From a checkpoint of a small multi-label image tagger.
Training: soap at rate 0.0027, 13600 steps, batches of 64.
Rows from block 2 of a small multi-label image tagger, named by matrix and row number. Rows with one number belong to one neuron. Each number is 500 + 50 x the weight over its row's rms, rounded and kept within 0 to 999. All counts start at 0. Numbers have three digits each. After the name is the row's rms in percent of the matrix's.
After each neuron's rows are labels from the 100 images, of 14976, where the neuron reaches its highest value: "colour at peak" is the nearest of a few named colours to the mean colour under the peak. Only what is clearly more common there than usual is listed. The data: photos with spoken descriptions (Open Images, Localized Narratives). In brackets: how many of the 100, against the usual share in percent.
# fc1: MLP up (model.blocks.2.mlp.fc1.weight, 1280x320), inputs 160-319
# fc2: MLP down (model.blocks.2.mlp.fc2.weight, 320x1280, transposed), outputs 160-319

fc1.725 089:586456444498560477596519465442484427477490445548482505511557480494479525508520488553485516522474452533561520439568459531527470472500512488551555517460500431555551452525460515500622546508532383481564549580558546479457532504583422546526574504497485529583498590436594506539504487506487442493549496528480531542568476497608513557523452497436543466399501493519390498502533478445433564456555564484452564510591561464400497434575520440497555432494529588544514473593468475355405460422471598
fc2.725 080:444474450490456478514480491500497459504435493420445510502486535490462531514462592472387440520434579508510481423442498512479572522562481529491522496563465488525499510464462496501516538549545622520437456507426477539487499458475411511424502453384526517419569446526447434463500576530516454438485431473551497514589540541437422496413554428539562510554485574464514501446515533528545430463594436495571434485513440524502418464534501542463484490476497487472546430510564460462511447455474377
colour at peak: blue (30 vs 0.8)

fc1.327 106:503523545479531491510451491555444468535472492502388420476489565565510477475538575547605447539436473529483559485523592430546518499590474531499492473515546469430482496525561511398465538484568527529503478470463475588493463494464363514512397442476448569527518508393550509539550510505480545549505506505583557504574519426456433457451552617396476518517480532488530472526443461501462433455454461593449525562484544463382463476567418536531454431438492474531432503478497458515455529462529566
fc2.327 091:526447441486464493471493522539524522481458426478511503615579449487503455464465552596465568631503567486555508533533464516455493479534517599509577488463511428474514536508493533515509431474604445507478470459534550537525526539660470500455491496573520417496518479509554497491469534492449559553506505481505660473486541498475517530577437549578432461507554531563455500488454551524508489496536470589543426488515545506553543566482519530541565471551430569535509526510485526450517395566486559
colour at peak: black (45 vs 13.7)

fc1.632 103:490447490464505547497520485548424504524550464559462555440578459494501518553496504458404467504458467478513416515528441533403414466455532561421580539549481427474566424425427489473543568543448491552511505474452489476416520421458554523507521480479505530412456544576499499445548556511574478553538551518447459510538527453466427470500440553501498478506472419489504500467537517549494501425460471463484499563521539447566432488522511572538518469487476443468488397500499410449402543500515557
fc2.632 084:570510532521483522396506498494581570542411490487531506449514501458445543477470563518550485572490582524465514463545484491447498558458644496425487463476518488478491556569538529562543462478479461499483509482573533428579533415513490470449382469446476492471535492482546551534544522537506496465485502512485490492502436607334501564504590489503535561527490503516479534465526426474528541547589496466495564426517487539525490523503474442438474510418502484547455384517474515619423450476467512
colour at peak: white (72 vs 6.2)

fc1.602 086:501466489452491618510529553462485532469475487566504567517475540457444457500553569537437500490509461474503530546570477520545542525520478550439469554561520543510527549599449490519529528414568413491447550546538501504448511457475498484494452429376531473477504430449470575581481438503467579545507474536456622467465465511444503568478555521560418486485551468482514422426541543480538527453465454372535417416488491407618492459539463470447512459476443486460515539470485451516567562486444549
fc2.602 093:469511621464373530498544485462423506553597486443488534478475518515435457457467501572506512460466558521463482410509441501502504482497479374547506459557523481489476519459528510383490498542413572512480576532616490455505547529468481525513486476539559507532523525508416512563502499391523494539532510521522539495497506542548501499479565470470547481486507471493479553494513502470461495479602449574535567504531552502510410376447489631477510539484433446537520463448495494528636436511482552
colour at peak: blue (54 vs 0.8)

fc1.354 095:499539518491538522471470490500523460447420530438521564522454509559468486466492512516389504518466576534597498488553450552520442495519527551486509497517582422493498589552557488606516554462509489489491504529355563490471492529586463442424583488480398515523580434469485484468495484548567509515510493489530458517564554450573408460506440507458448497491550528445420471448503478543497436377462432437510537461517451588518573420501590467480498520475463523439513390545416447552478541396506451
fc2.354 088:520496558494555462509501573430554658578644515541494576368486449480523499462507461427575410569439554584484508434471530514494468491469498412505519563499441532491498471498411547498511491489465480562467529430491502584490548469525490428554509482479479450492491522501515475566490543535502468440476537547478487500507513492345505472426532486558506474482401538506499568492487494493468502534603531528388492485510525523501423555506475598517387525525567609453352526624553525530499515446451536
colour at peak: blue (26 vs 0.8)

fc1.519 129:554551614453492538458509620523496526507523511530439574459467508404460552555446528470473439520494481489527524503507472528458449577487507583478536531558512559565544437508524569477481511522464506493587531509474388499568475470506501445440539541480424499462537495429542535583506561493453433608446529463472403441530448556501430622509556513558407490442484526516480467468474471493565477453448344547502623530442536366466476456521444522482501633516455578479498588471416507502502578478507510
fc2.519 116:515455370487541591499571433528547563529545521524454525470561436560568407598486472540633497515528527569470500527494513512523486501464556428481514464526480554485537491452497507436460480513580452527532430406404514492397507500514541518461478555470464488462429546508565458510482534493549487487597545517548528506540419554459470499541473519559420526501544547466435490463514501514522578505439537521504489559537606559536589488466469495464502498586442444463483441527430545562452490567488585
colour at peak: white (45 vs 6.2)

fc1.238 091:507504454501584529533515512558533563524507562575407548504492600489486575444433508452581426589484488452503517455507430410554428493552495553482532505434518473471505502488447478600408504523455534524561509592568503492519476483527571372552524513430483517524564502527508483505479472476509438478495530546507488433471494466550495453496531478585399410415540574512547517538549560426583544463534536412580611488534518446514493453612439493425376504488429507483426510580526556454503510469492369
fc2.238 076:570499509464486517531499541506515494490508496489521467453528516531580493479527408516350503459556565502597490436494532515493435494507485408581407428603505558525551520528488516504493497531571493470418385499474501510482393561540457530391434498470500501527607461519493540533488549500457525541407529498418477493591598497550510530498481529490529557502513431568515464494538493560486534498519533425542376397491481517455473475567539546472598515485525519476415480526520475587607458514495595
colour at peak: grey (66 vs 35.1)

fc1.115 114:505684529546497551521488560513563465538516441469485527521492484398530502466566508583552444455454478601523395456487530422544628431565555473487497554474403441562579451554525544443372558440473528470511568492417440476457528511560523505470472436564427488411565492502461480497462473417511462499516481440548427499490525540460598520477495492528517449529540448425554518503409484446463497463486562436457468447483592467514382592535502521626540542517494540495541494554517594524517510477410482
fc2.115 093:512437532507477456519459465448495485466590542556509503568551572478528533518515460489481538478483580532561458455510518536527363488578432548523558507434528572452454552486510532588427457518513532478524362374516498520540577439446469537540520534464479437450500567452631467586478552486483474534545418483486476544475523503531394461416493491533560507532540519499416551572492453512499504541474555509553535417505513577492496449525456517513544520539523483484480616566519534488446542496507413
colour at peak: pink (42 vs 9.3)

fc1.34 100:533510439467535553511495520504503501594571519402522494449473492509455489518467464455491440420520465528478459446518493448481445530420519463465417483460435453491491484490398516559631468592548443457571438488394420618454532478456489453507495577522491501511454531473435544575480573454560506430558443533458494580489565490529434439495452425521541514392572526461445450504435522501542416455451563509559498555494554469483511450507506452502490565458525571295537494476497473471531502491394612
fc2.34 100:496542611480456527580540452505535480506522516377453490387581470498504473537436426488402436509441498466536479520503467545496397492520470526498544571496533458517526513494653496476486517486492550434489493409452484498448418362526494507384499464495516471435509547484436443500510458407537508433482603518428577456484552427505551552531516531491511532495440494487587449489571469481523504571467433521472507486501463497514478587445447525502482527472443493502560527512547453490495556522498500
colour at peak: blue (33 vs 0.8)

fc1.677 095:540579480440557457521485470434570418502488544566387517502586540482512436452517553464547427496491553539556526444514507465576499459546572489453507505462471430444556480565384509564494483534519511563499520512457587405499451445517480387516487482503531460408523531462517481516503550438509548535475435511417480445558532572602502516563428418451521492513490485448532467533544431579477464473501550411555596568602456507602546502497544525577434494426581538473521502520559523544467579425514579
fc2.677 090:361556503494533502386552606497590510549505484503449517418444422435484440528448534492461462594539540500589538600497520515584454549574523504509446560520520532511501513516534478517457516520609604490484466617492490571472562467487523494528507497430489440471570531498470498558472557530501508492544545477621567551443469538472567494516560486414469416538474397516474551487479483530541516517530420513470496410494470506495473505484505552564451513479495638518447491554567460561480408492528479
colour at peak: white (33 vs 6.2)

fc1.730 093:510497470516557430508416463421546463468491465485526443522491477432461442442537602534575492458476569539530569650542484495374551498487549377475510573526534488587501368531519425492466483461475446472514379468471462594498451505489566419542586468480494485467514505469567538476452516550507442551374498466502485508423547492524479437504451469534450473483487523501482545487472522483566545452498423497580612463570520434534466532497493434629423544522592488591495525513538409451514496503494490
fc2.730 096:463539510458432606372467467566489559528498503475424547562445606488506592596464506412502496471542463581356491479498516514555468495649572581439485447551450463489526512552354497475504490495506556518515528598538522522564550568559504478497449509521465416490454407500483507544489559504561539493532569457489541484526438538400527492445492567498478523486591537529503466555521379487503498497566477422525567578498490522484538428437537449430534501498469474438629501525590520504508486534498518
colour at peak: cyan (32 vs 1.1)

fc1.403 110:463439426514540465489494570489419535553468502488545474480470478482500443465500469526515447423445478403509416434543409539426467545484517489435555601599547469475618524500563532481512527437479475536503481524533406537554546508440404518481543543563455520541506510445585565544581578567423458549524540408443397464434476590491556477549471546535506449462512485499502477459502438484415502450506500575391511483530472585509540362451470541503446497491440423479529556524411485589494531527449503
fc2.403 089:453484482533507455526505556471516377403590508419397460470531435438509451469434474549510502548467572551498499503520510603562598490492515515480449447386493482524505441452449494525510482532463354484500598325456513473447491517477474511475441504488539526462509616480470367468468489525554464410550522473582545516613477495498464559494539458404529511551472520431495492460519503521578501495512409556511487453551553498489443574484523578501506528504591483447456500562553463571518573593463530
colour at peak: white (43 vs 6.2)

fc1.345 105:474465480470513557506445450480487493569484481473472435568445436473530484592521547570581488481405452536452522419444581438463483496534585495493531535444458523544568494549495505544514443557538551495509439445438358529454473465545569467400512384478507414530527428528544535516518524452516548501489507466510481445466442558407499463504534539579515480585552521526537561522530535497476400540471534412497517533399476354491521528490429553486499495358489568559471584505462545437474396490445469
fc2.345 104:536506459484419502550481530548502474486418482420544549440475504460416599594411515486464456470497491552505518496525488531562462536488504566452444505607520514520514470419523511533464509514502353511474473582521510568443475442458522513484475538447497478502544469502625412459505531607489458537503471526520517446512507543416359449493522552434525524494465513494456564480535376498527521556436492579539452517500560569526488444441544506452474487569444417482449457464545485579525623533499549
colour at peak: grey (71 vs 35.1)

fc1.576 096:463501469533514497527568499546602516451548551461403469412477512419515463526526543489531531450475498420551500529527529482528449570557422456527552530515446546458495514477476538471522472481525530612574469528493540447606423476444497512584578532477531573582538388401516549510510580507382518524488440494503529514451527387491635443462521477443460535579508608438557440431582419521493416454517510477531583520489479407483508439541526483540393537492559534554512453474397639483445460563458460
fc2.576 096:479485508502434415511495370517424474574465507497513506467472471517488427555532411549469512618493519589387496562517504528472533456472506491554501459439601523520486517574576467491535444511518436499595576434541525513475480465478520463503450475442411408515500486455346515520532429527598447515508561484495422468443460520435447428495531497558473508527485558510524526521504512524485565489452508505480375585441530479466447587496516509519509521516544373529489563497416488417540602452503408
colour at peak: grey (74 vs 35.1)

fc1.126 132:516497468530487510520690542509584569499470508532508487430595501457480436542510544549546481530493555501497567525413474489504405488451474536534525599485400508591559543428498551423550492469481470443414454551533539508599504425438494491508530520428545521435518466495495474508567510455477443610473532496491414528453464451441505545486485518514458563462540509551611458495543495527412494529528597470455510460462452536463431455489463494534629563592457536436507534460544485502517496536499533
fc2.126 137:376479540487578496417478492562435534436524515472423478500518385586522504568423426488508541456524564457545484524466511490477554434482548452474487461516493596467499483509484508350486570526613416450546490509463487472492437495539501497441494522395548380476521517468490534496482538422550430530478490524596538459518445499465414491520533522544495416471482452537578567451490565523515521511598534426490554477467598454512403499463467559518535501439560396514449458510542461504490521516548537
colour at peak: yellow (53 vs 0.3); orange (41 vs 0.7)

fc1.399 115:546553486459543605531524477608531501454455473464423481426482456479523453473465506457417512524561542525408556444561513425573491465482446485463495497579499454422482510553447581504449450479483558525461574478445516480560544472427586470438550444502497529499502533519556561592481501532485436444517452489434449501505566591494555560492463458536410469529505529433525441506445539462515488454404527596570563492540482519536484480443506452521446531504423441420485529531445510564529637493412514
fc2.399 107:611484533461528470442554477522524583557544551577553553384510496629508474588477615461439483574394471481500506477543514487522398490518503535560395494570471456475561461567527458511490565496570498530489432548656480525530462422405441537543516471459506514428527509477536507529557503495485554562467468474482500429493527371641579452478524506456555438488398481515493587488470497454488511565613509503485474502596513475451478514397476640477612550501467459450443533444503466536502463415521458
colour at peak: white (27 vs 6.2)

fc1.110 090:477478476487467512536486462497540439441533426455494504421530491451422512504504512513561434419394520484438532475495508526447528458494495471547537505464432490571498532499515464507477480418543550570527462392390582536448538539524477432488481576477499504432422464507409584584513465437484571518524482432548543448560515472584498502481426556544462540484516556507513481502524570481481451498475352437494502514495571427519525444515464419527486471412501530372472532533518448597463566551536516
fc2.110 072:480502381467300544532496458498435486460470547416427601525524490485513572472449533588361463510479538527413494497499525482549544539503462444466579520429444521505544496470555491490502559595487515504528587573493516451505447422396555505491452486425499508542584456514504399422503524552511534528455540492455484486487544524439531430422513504501535417504571492486447455496480548541517484509619477534535428428438433544524348462483542520441535515494559491524428544505386459366569568396549455
colour at peak: black (32 vs 13.7)

fc1.579 099:563475470473453533577421424517487496447492575459540505520515515412409457518477555488612473475499438455424521515457464493521470511580507414573537462445444483524523507483491580569428530510478430531447473538437501666548456454509451403533445465517466498481468552429596500493563586515382460559524513475519492545492529590482464442481518529576511499579508445510606442494533384474596467503393545508497517647415528485499488483532487373549424445372487479484558503484513537588461517389575545
fc2.579 089:372525426510502493452535521448509567511530513526433435522503445487498458523487440440408460455447496474642553508473524513489463498453495417452443532517589455488523559503431445449484571501500480531472497545571499562500417524475528493567406459379495435465478503547436452490498471619531443519477586482593528496514422504468521492512481536427486492483501519550508520504483489514518432483602428566484464428523509514477542456467486591490483503524509504526467556484488410504542378617501393
colour at peak: blue (25 vs 0.8); cyan (25 vs 1.1)

fc1.71 086:408501455520492487546586507389543469534545450534482444432565457472580497478520523439541543480468457527384363436567481537520437491552476558379439592514540500523500508481498491498519537424538403516511503467618444503537545378582502552525537433455539520489598551461554505455536524532513554531485550540470541581473521411470615528469541516487463421525504525543509387457532549448494538514516457516494491436509492542471561484446476477409492501477411483427523499497368535508458506451513518
fc2.71 077:484483501491470462475469581551487492550514506488580437579483568525482494356514493322510498572585577468491534437472444417451615516412547437461500401546440489472495489454378506531483473513482485494568521543502449449523535561495613495423489506509516384483504529513487427503476469584513508581544553498560556599520521538517424523440599541508589477485518540518464531565558515526500430499476519467516480483471459516463472515460495521508542469483487607511550549583485561642608445334483456
colour at peak: brown (61 vs 31.7)

fc1.416 141:355456403557449527519644515570402469587546484546530475466531501541462618499460441489550405475541439463453529457439461449493552525462384530577582452486550461510516573506515509550558455459518500511484531505525514443469557579480560452472527517480548549522525522565435524422607466488549565471468477498504467502518505497586487575550490440484451467516511489537654410561536466477368558539458523505552500486577427478480573463488539559555468417535478445464456508474509519468493487514485530
fc2.416 137:425494536515486539433522423503467605532585490594436497525449373506592478553425531514553498631547435539346512544508538488549564502553442465527529495549431476507483483443493506404505511522520506473512478598412495547463443533463511498513452539495443386527523455508604431492512449494516483507513569479495468563561359511552549522559522487587488488520514487469521560499484477484508459508564492469536510446501503490476444469484504474485454511483481465496398526611497513425365478377515490
colour at peak: red (94 vs 0.4)

fc1.548 097:471507559492516405535508463399593465503528530509476506478462548536386575524485424499548507551511460514475478471533503489515541417528453508494386485504490469518463500511448532470526601518487468620435512442482493498549498415493495551541473599481465516469550486512490508540551628492490526559623559533466610525534510491518449421472526450424536435443556483576558386412513576504462531451477464504424498513464468512483516420497493477453469451444469615576611514616500383426565531437515509
fc2.548 074:478552503481506488490501536491601460509622476461530485550520423478601531375425522457486489562514464541480512407515470412499522528459544422461518537498552511501494485514414534496378447451548541423570530583469480496486374565467498466438457460498450440496494527460452509432490513517522519489407532462513490545478592444371601504475577532534531426503557509518476478457486432459485513534522534380522400485456584492490502452478490509448472458530464509550522655421485501610474541498458473
colour at peak: black (67 vs 13.7)

fc1.3 088:445499447573524558540481490547483470492473573479494493406546497553538608537509490538563466521562475535499557582473484459427506552471439602488535504533580549505501550481467562553526496526586515497497594493544444507504451486552501523508442551460546503520518586470476574418493344481491491462570532514442426543544584564465556535391507574383472486394513533529579387441518480484514421581531418409518603464514515562518461520452468501577492462470485537523628511401530476459489498451555523
fc2.3 092:470486523504481534521502538538489534436515519471547569499550412513431483400542597676534470524454528477527483474471494444507409546602615482495521455522515481511489495503538511471499502523526400522497480520589506513454607557406479493469517461469501499514552486476424471563534455491467465475488392473587564546525621482326472520544470538574547486471585453530535640492507536546550570493635467576520499532486489468499502513438523564519484509486501436466593579501478496363526440602509496
colour at peak: brown (63 vs 31.7); black (33 vs 13.7)

fc1.658 119:596475487424599558582499514501509530568499524523535472469549491577512447459486507422560489449507619474537501458472483526594493509545510456451411578523496474418432498491458529475565533522526546450512542507484520511531477531548503435492541549493552493369553532506437448479527545425449481582514436423476495549476497514476490561563487496535476462483509492506550459518543453550478589482532592491508508501523446609559525457507531401481456484495559516464542438533500529516395548501468547
fc2.658 126:513533422497529535412532551497486529509546515547450505549501438505482469454466583546535489589466465452556527584530514484530451576545582416500487534451510527492508467543566487495511475499529449502396434520512512416383583482490480553577486518435536351454534526512373533591514504537514486523502645498588501557496383535525654490531504472430498457520526442526483590481544512494513524507529498492463483452588492494498561500533516460521379479486476558496488525508485492579508447450516470
colour at peak: cyan (25 vs 1.1)

fc1.217 095:527474433464502585562420478520550575488444513489520427520520559472476449508499575452472520505510523427438545573457463544523465561598467538432520420481584424464496452522509517457480485488460539480563576481479528531463435543526476509529490468345484550531455533494412570546543541492489535406566405467504558466435491499523489414470519492391507494534621532567550517514521472455416407472462460465549538481499533492435533454449461499599535496447496503548474494482530447420517570458508476
fc2.217 086:408563547425596412549519491477462470503405492534432573533624488584479484440418455416582484579549617499569512557526502466538455530507432496445480484526568434514573547574523495462522504421452417550460484443624499492491597440473525504405408517563494423456478513501576472514477482507480567562538567512441475470606503500497563528476423550512466452488516473585371452518514515547519503470464529520522411448501504506568431548593495511488405485533496490539505473424428450508591460520497606
colour at peak: grey (60 vs 35.1)

fc1.36 106:527544390472590435518485530499516424520498481502447525470532491555540474532522529438542567515393534544425495516563412518393495543419459560467553568501509525532486457520394539488460509515491498480501503474489430394527549418476387542471469486491434478536495594487513461515484484501473515549499579590496498466508517477531405464550438488582520486471519430461526505506472478449480452529569521453431433550504506416561424478540517518423572563474514480416470463501510543476440589394345410
fc2.36 089:589474598517497485519557514445445580432469478523423399482479452568575567471481379576532525559455508504560519488485527484607607486505480411524510447560549539509535545487477493416508482539401456519537488468492539609483378535502523446660486486454407507482572482469488497498493516509461483487505430480506497453513513462506526533533566542460557483492527592513493393508513486475517441502579454517561447503472499538508466592415565477442492511483517469559381649504562492522585486626497468
colour at peak: black (87 vs 13.7)

fc1.357 096:590533510538467451524513517650492520565470410517522524453613559561505533544473427493523509514501516538563500432469492496370370504512483490456451533443448461447429464539521533501566521510516456493559513602462501454490425389432407537513562402569512578530477464553508545480522542451507459554587449564457491469492549515511466417551524431501391537418470476451473496438531490409486499461514488499559390526519578495440496483460523543496529522527531527464619537480526454472439567465443544
fc2.357 088:486563533534533520625471490468583636511558540478464533425427488561482536534456437460438483526511354485454489438511450482512500493503517466460551474438577524494475517459559524446506457538614510496550484358640537464468544498465529472479480470444549409568542540511543401553470462468570456604516595557526484509513589482480522541426495471529503505520447366461461467526458500543491462538463538576447522443491539464552469546421529454488522512411528483528404501492476490418584539463486512
colour at peak: cyan (27 vs 1.1); blue (26 vs 0.8)

fc1.145 090:569601387532473520529496469532487468513614432583516506535538441523391353535599447450518459522513552528420471588499537436478495523449528463461458454516409509452485537500451567523451537559537492516542477523366553442547411452496528532467528496453541492533478448544591546465533424441570625508524495559503492511525478499542494536508474482471456477488524582462434403482458486498385514433571534435406537590462527516465590447589581385474484541458502456508499470565536554426468551416458449
fc2.145 095:488505558468541491477529542461527602533446484517505578432446475449386399531469491464406392574496569426557539512461478455582478454421476506506515544459562475513526507570573445521599498510546500484434506416582483593487550497522516516509520468414481314428575517465489510556495478496465431429488528513524586487435513474440471492464585501480502496512470496509489536509495580515569558541508456479481391482496539439496506557446493407542426505502516440456493423567586466463462550562539578
colour at peak: cyan (31 vs 1.1)

fc1.573 109:550489501438542551532386477497487517499515508555542510528511478518568461545481500461546490463555477497479449539470535518412460476568537387545468403446511492519411519503467474470376550594587383493444425498393572571534481549569495365491472465529502582439486530510539484542550520509408553535518467474524555527472491572454482496546391445549501471547494506488545396524443454562574548458466595512523526608462552495515468497515507422504493489447583465488527537433502500554435549423470450
fc2.573 107:376533478509489521456564533488503591484503515495440415550573519454485402515464518429380539455482494494592509520490503496509431485483545465430472514574525453520510530521492470487491562544543511508453496596560503499451528563411503535513399447403444378505443452500358540507502510584462464551433564511578531509482355486515582533544562509488490477496424531497455537500532440511513459477490471600552431488522515508546549482441492493476446524481470575552446510533474448559491384581489422
colour at peak: blue (41 vs 0.8)

fc1.755 093:418409420503517556594559525505519502500427494486559541535566546442483571453484457543491520494426382541595406378571482446438491466526540528500368482535489539537514517536478531458597462397523542447481551570483472480516510473498528445520554525452628409597530504556572477518557593482505494550472430566464532552516545466482482596480480503539455475557503417550563431500497489585489477513440523440500503538570481477512557509503556597449471470495467511451468490525487495446555476515520440
fc2.755 096:540460443545535486462447514511421481453641525492440508497556495484450550539435595493482474418597523512430516522451501560566536495455529514524440504374531544494489507406448509527571510513482483463564473640512499459449553484450548488549406513485465553399434504488521581508493468480498497584510590498508563495527497601459445507581560462568516480479521489486513616552473467489446499557510558542462461529480422509469506595487513555498416439453593446448554523495487465600641619513452518
colour at peak: pink (26 vs 9.3)

fc1.361 132:544448447518527513527695558504583545467458543574549530408583472462435465566541550526504443488504503548505517552470450470516390508437498527533528583511424536594570533494464552444585483456514515409424455554512536542546541418501543430488548529369591462470568472529487492507551485509511515553488503501503471548483518504458519574471554505521435554527520549595597423501510469516414515527511621466418558443502456568503414489507434522568578505509429507431500546437568458538528496548497471
fc2.361 145:364458502501559492434459511542431519423600499451431517481484384561537535521467437515450515405539533516510490500464483504467570441466614468506508431449513545480504512504437490341447540527530434460539503553524492467522442424485499480485473476364514410462522547499475486507464512398534439510506472518512539472488507462461448514559500511599439460476506445518599549446500488517503519480600547398472528552497518462508467521430456608482543513431576384470463470526548466475495547563502573
colour at peak: yellow (60 vs 0.3); orange (36 vs 0.7)

fc1.467 094:557480455478513530515505521441484535451475525494509598497469509464455466504577568566449509489567486534535558574563472511529476504515525497459451562511474496521538497537466502512511479441571433495513468517477563511466492562483458469457483465352500517478514433472473565580450462501439538564487497507513592498461503501468496480530511531555369521490549410460433437431515495550555556441484453443553419424464465413631513473501444413413468460527519512479515512450578471500512589508418549
fc2.467 106:498531633452440493444536477539497462567571479436468534532467461502475453483502605486485523471492522496511491408520438493491502514557509413502543477532521472473457470467544498469531462546475605517437520636622521458540504557477509508515417456543559448525526555480420542537499490479502506552534567501509538530533475483417559506509622460430492459487526509504497590492515462460476530473636446596570570545546494505508417394428486634459523465457516417499534474433480437586593428465495495
colour at peak: cyan (47 vs 1.1); blue (39 vs 0.8)

fc1.427 105:530577353515468495482437492551460458532497607484500526388491554483461504507485502524506422433560524491519454520509477455497524498524500571538546419468537526515499532543535516535491524506517359508434548468529424444473431616557421569521354602395563558599470558541462474515452424473396413604588458524511505482460463533509482528375438455443564458488435487520516510468379522494547423504469487522569444505595522515556525528480458479473501515476469531446551553419506439501485439419474482
fc2.427 110:451510615489464610593503441531510482450554517402471581468479413575504421458529584581490477443455472497527551548491455441589485578561545450429485593464475455543463518573526535471453514525537451516529491426542539509480517485523521488495544504508475463508505579439408413508510477514526481441552480493566646479484573563455501473512445514522562486469548437516551530510497518534515562501658559447542436556483390460502460493464539555534530529562518451456503604499493538489440475453446550
colour at peak: black (72 vs 13.7)

fc1.347 116:548504424533621562478557611510582553523451484593478488436533517495378370488520568510492460485499492454444475461521500500477528588472577502524546433436435487511521485566423502441579582529481523477544538492488470431507581472526377490455535543453495451452485443473437518466510433505460540426564450525539525495529469556595541492489539494465523474535549456483499438388470444461546605554504527423495468490575566545455514485481461591553555465474493546493437473469426512582477520527528501
fc2.347 131:408479526528495534462444537475454496481586517496494509548491442525630649485560527625435459417504386531488504510536536450412417504454542403542574519541591460438500521495486546474517460499483471452496453574621528470480391423375528489700419500510484437428540456455555509517519477501456517459524523497442472462584557492567504547573463516543582480503463475513629599521527495476493470500525492426488510505453553492464565470554485532493505501521482489423514516469565495491566535482473478
colour at peak: white (71 vs 6.2); pink (29 vs 9.3)

fc1.552 099:422535495411575569446524400519514511480484487453451466456496554465457490459476487450517487437644499512504451568487464625473505591535495508467368531459491526494518601517496507450491506447507434502557492569513471498560520565516522441499506497514463485544585501519584572487499577471488445558439459569544452617459455469540464420416575463496423486500602531502429424491480425492504557463487551402549512439456471486424501461508501585520534489437584486523515384574461570539489443460496521
fc2.552 082:497479370519508490449485465533522553492492477614523584554462448438612524572417587359526447523525463389496493513487476517491434475526451358486506549477493450472453478595453536466471500456455535497497415412598448468458647474422536467452505521519485419535480534532445498558510444467475430434469448468502500435411570516386504575421470509534496554499508472501525530456525472510513496461502478473463524529465434484509487502503534455486418463508545466508528451439475447449480523463436470
colour at peak: white (25 vs 6.2)

fc1.373 082:570410471496473521493544536509491433505578425483501426523396474477551563482453474478486474465528439480429481366483565502509511535474449524410487540518550471565528495566504446439495421563557485610439596461388505517500453477541518473543553567468491547436464533481502522508435521496522523556458499473454598524509623473593423472489488459580525489523583493514451382504434508479480570582489488422480526398462560593469522495518513459589522460476400524466521496484429430554437471506474489
fc2.373 079:470532427487348451552496488559595491497445524517523505513554547496629471449472492422441480489458506590540551529479497482403477538439529533454472423409544504508472515545531455436473539577406501552588490391461446464530553384433457519437490518481513490531475556516495444516491419538518484557494588500549514498487421442536443531450545556460510434524453487492472507477515551529500480534532449552516421501497355484499471523478451495459440480468420545546444450553383507469527527471501464
colour at peak: black (56 vs 13.7)

fc1.405 107:477591512478448510509494557444548460472564638471569580537550603648415602478505455473484417457443534510362487530537605536509360478503520557487407503403531542553520533545486449520508575412454503529575492472506553484414533498506462561508463559494495542482478420377550553544450574504505500445484420561430514525518576465444519498522413526497493498524492470568480477590480456504538517485520505480523421516598494536436473554414485495480495537507528506613441503394522546523469477470428555
fc2.405 117:527512587511511445565490458517515487506468499527470563532436421439590484490444540523352460405460542444336507471545483542414502585414395490479523530486537541510514556500496503468500527477496408462485433480485503481554609546554520478505471424498540532477443494488565362466514415505490466463541546543465550433538521461519620526515465510440511505512480414497457502479522468464452563475518516607497581535530545471495486529516521504494446540513534558450621593466570481434523511485515597
colour at peak: grey (64 vs 35.1); pink (26 vs 9.3)

fc1.4 108:574609488496534438533546546484556569507454486537437485555515508485491434516447578534587471467551527463545580453471462485438402537535495574519525546607362546563483513476539446520534476470455590594539428514510517579530461422451555469489497406553529489484501456384529562529524574469488489624403529510511447458411430582430476510543492486578410578443561526497537494413463440534443459463517486470534462579417535475522408524525529509466506614602552557357466581441488552511587369582494580
fc2.4 100:434559494469547492381540462512518519457526488458529502529482459495544492588519437505534563450505536583519467599501514459551552453471510512447440490496535583554500454500465561424487553531634396467473527504514498500467499469582514571451554543483509515463614529538393503521491461578551510477521565507496507427461469434509400489498497497485461403509575371550455486488515551492502475483616488502541482416449621489524455486446477461574469517476573395522446537517553435484484535494577568
colour at peak: yellow (73 vs 0.3)

fc1.611 083:525510538522533496576570464407479471533486488456463471496531596499490534615565484545545493466356606512580520472539526656415427429551546477494500518546476528517393508496590564468516536487461477458582564475578470506549507474513465450552451560464510571534561426493461532547465476531515555447476497472523579508496452447471485531512479481489553480441574461498498454571447622460474517405587532497606497531538542460489467563472312488499517478490651499479455488512540486457459410426523552
fc2.611 094:513479434467504417404476542515489477511540491528524462477433434468562575458441414558331477466468525467501480534491484524321487508543518494496513557486486513537491469588521495502494538479518477509459521521567483457488574557493500492459494494489462465473484604484480498376491468502524566531502485489461453473445589369533458460544407500473459470514505455500512388515513525471503534494460495489506553488540527525495449409487554591516480533572543479492544469546493532472414549538483535
colour at peak: orange (46 vs 0.7)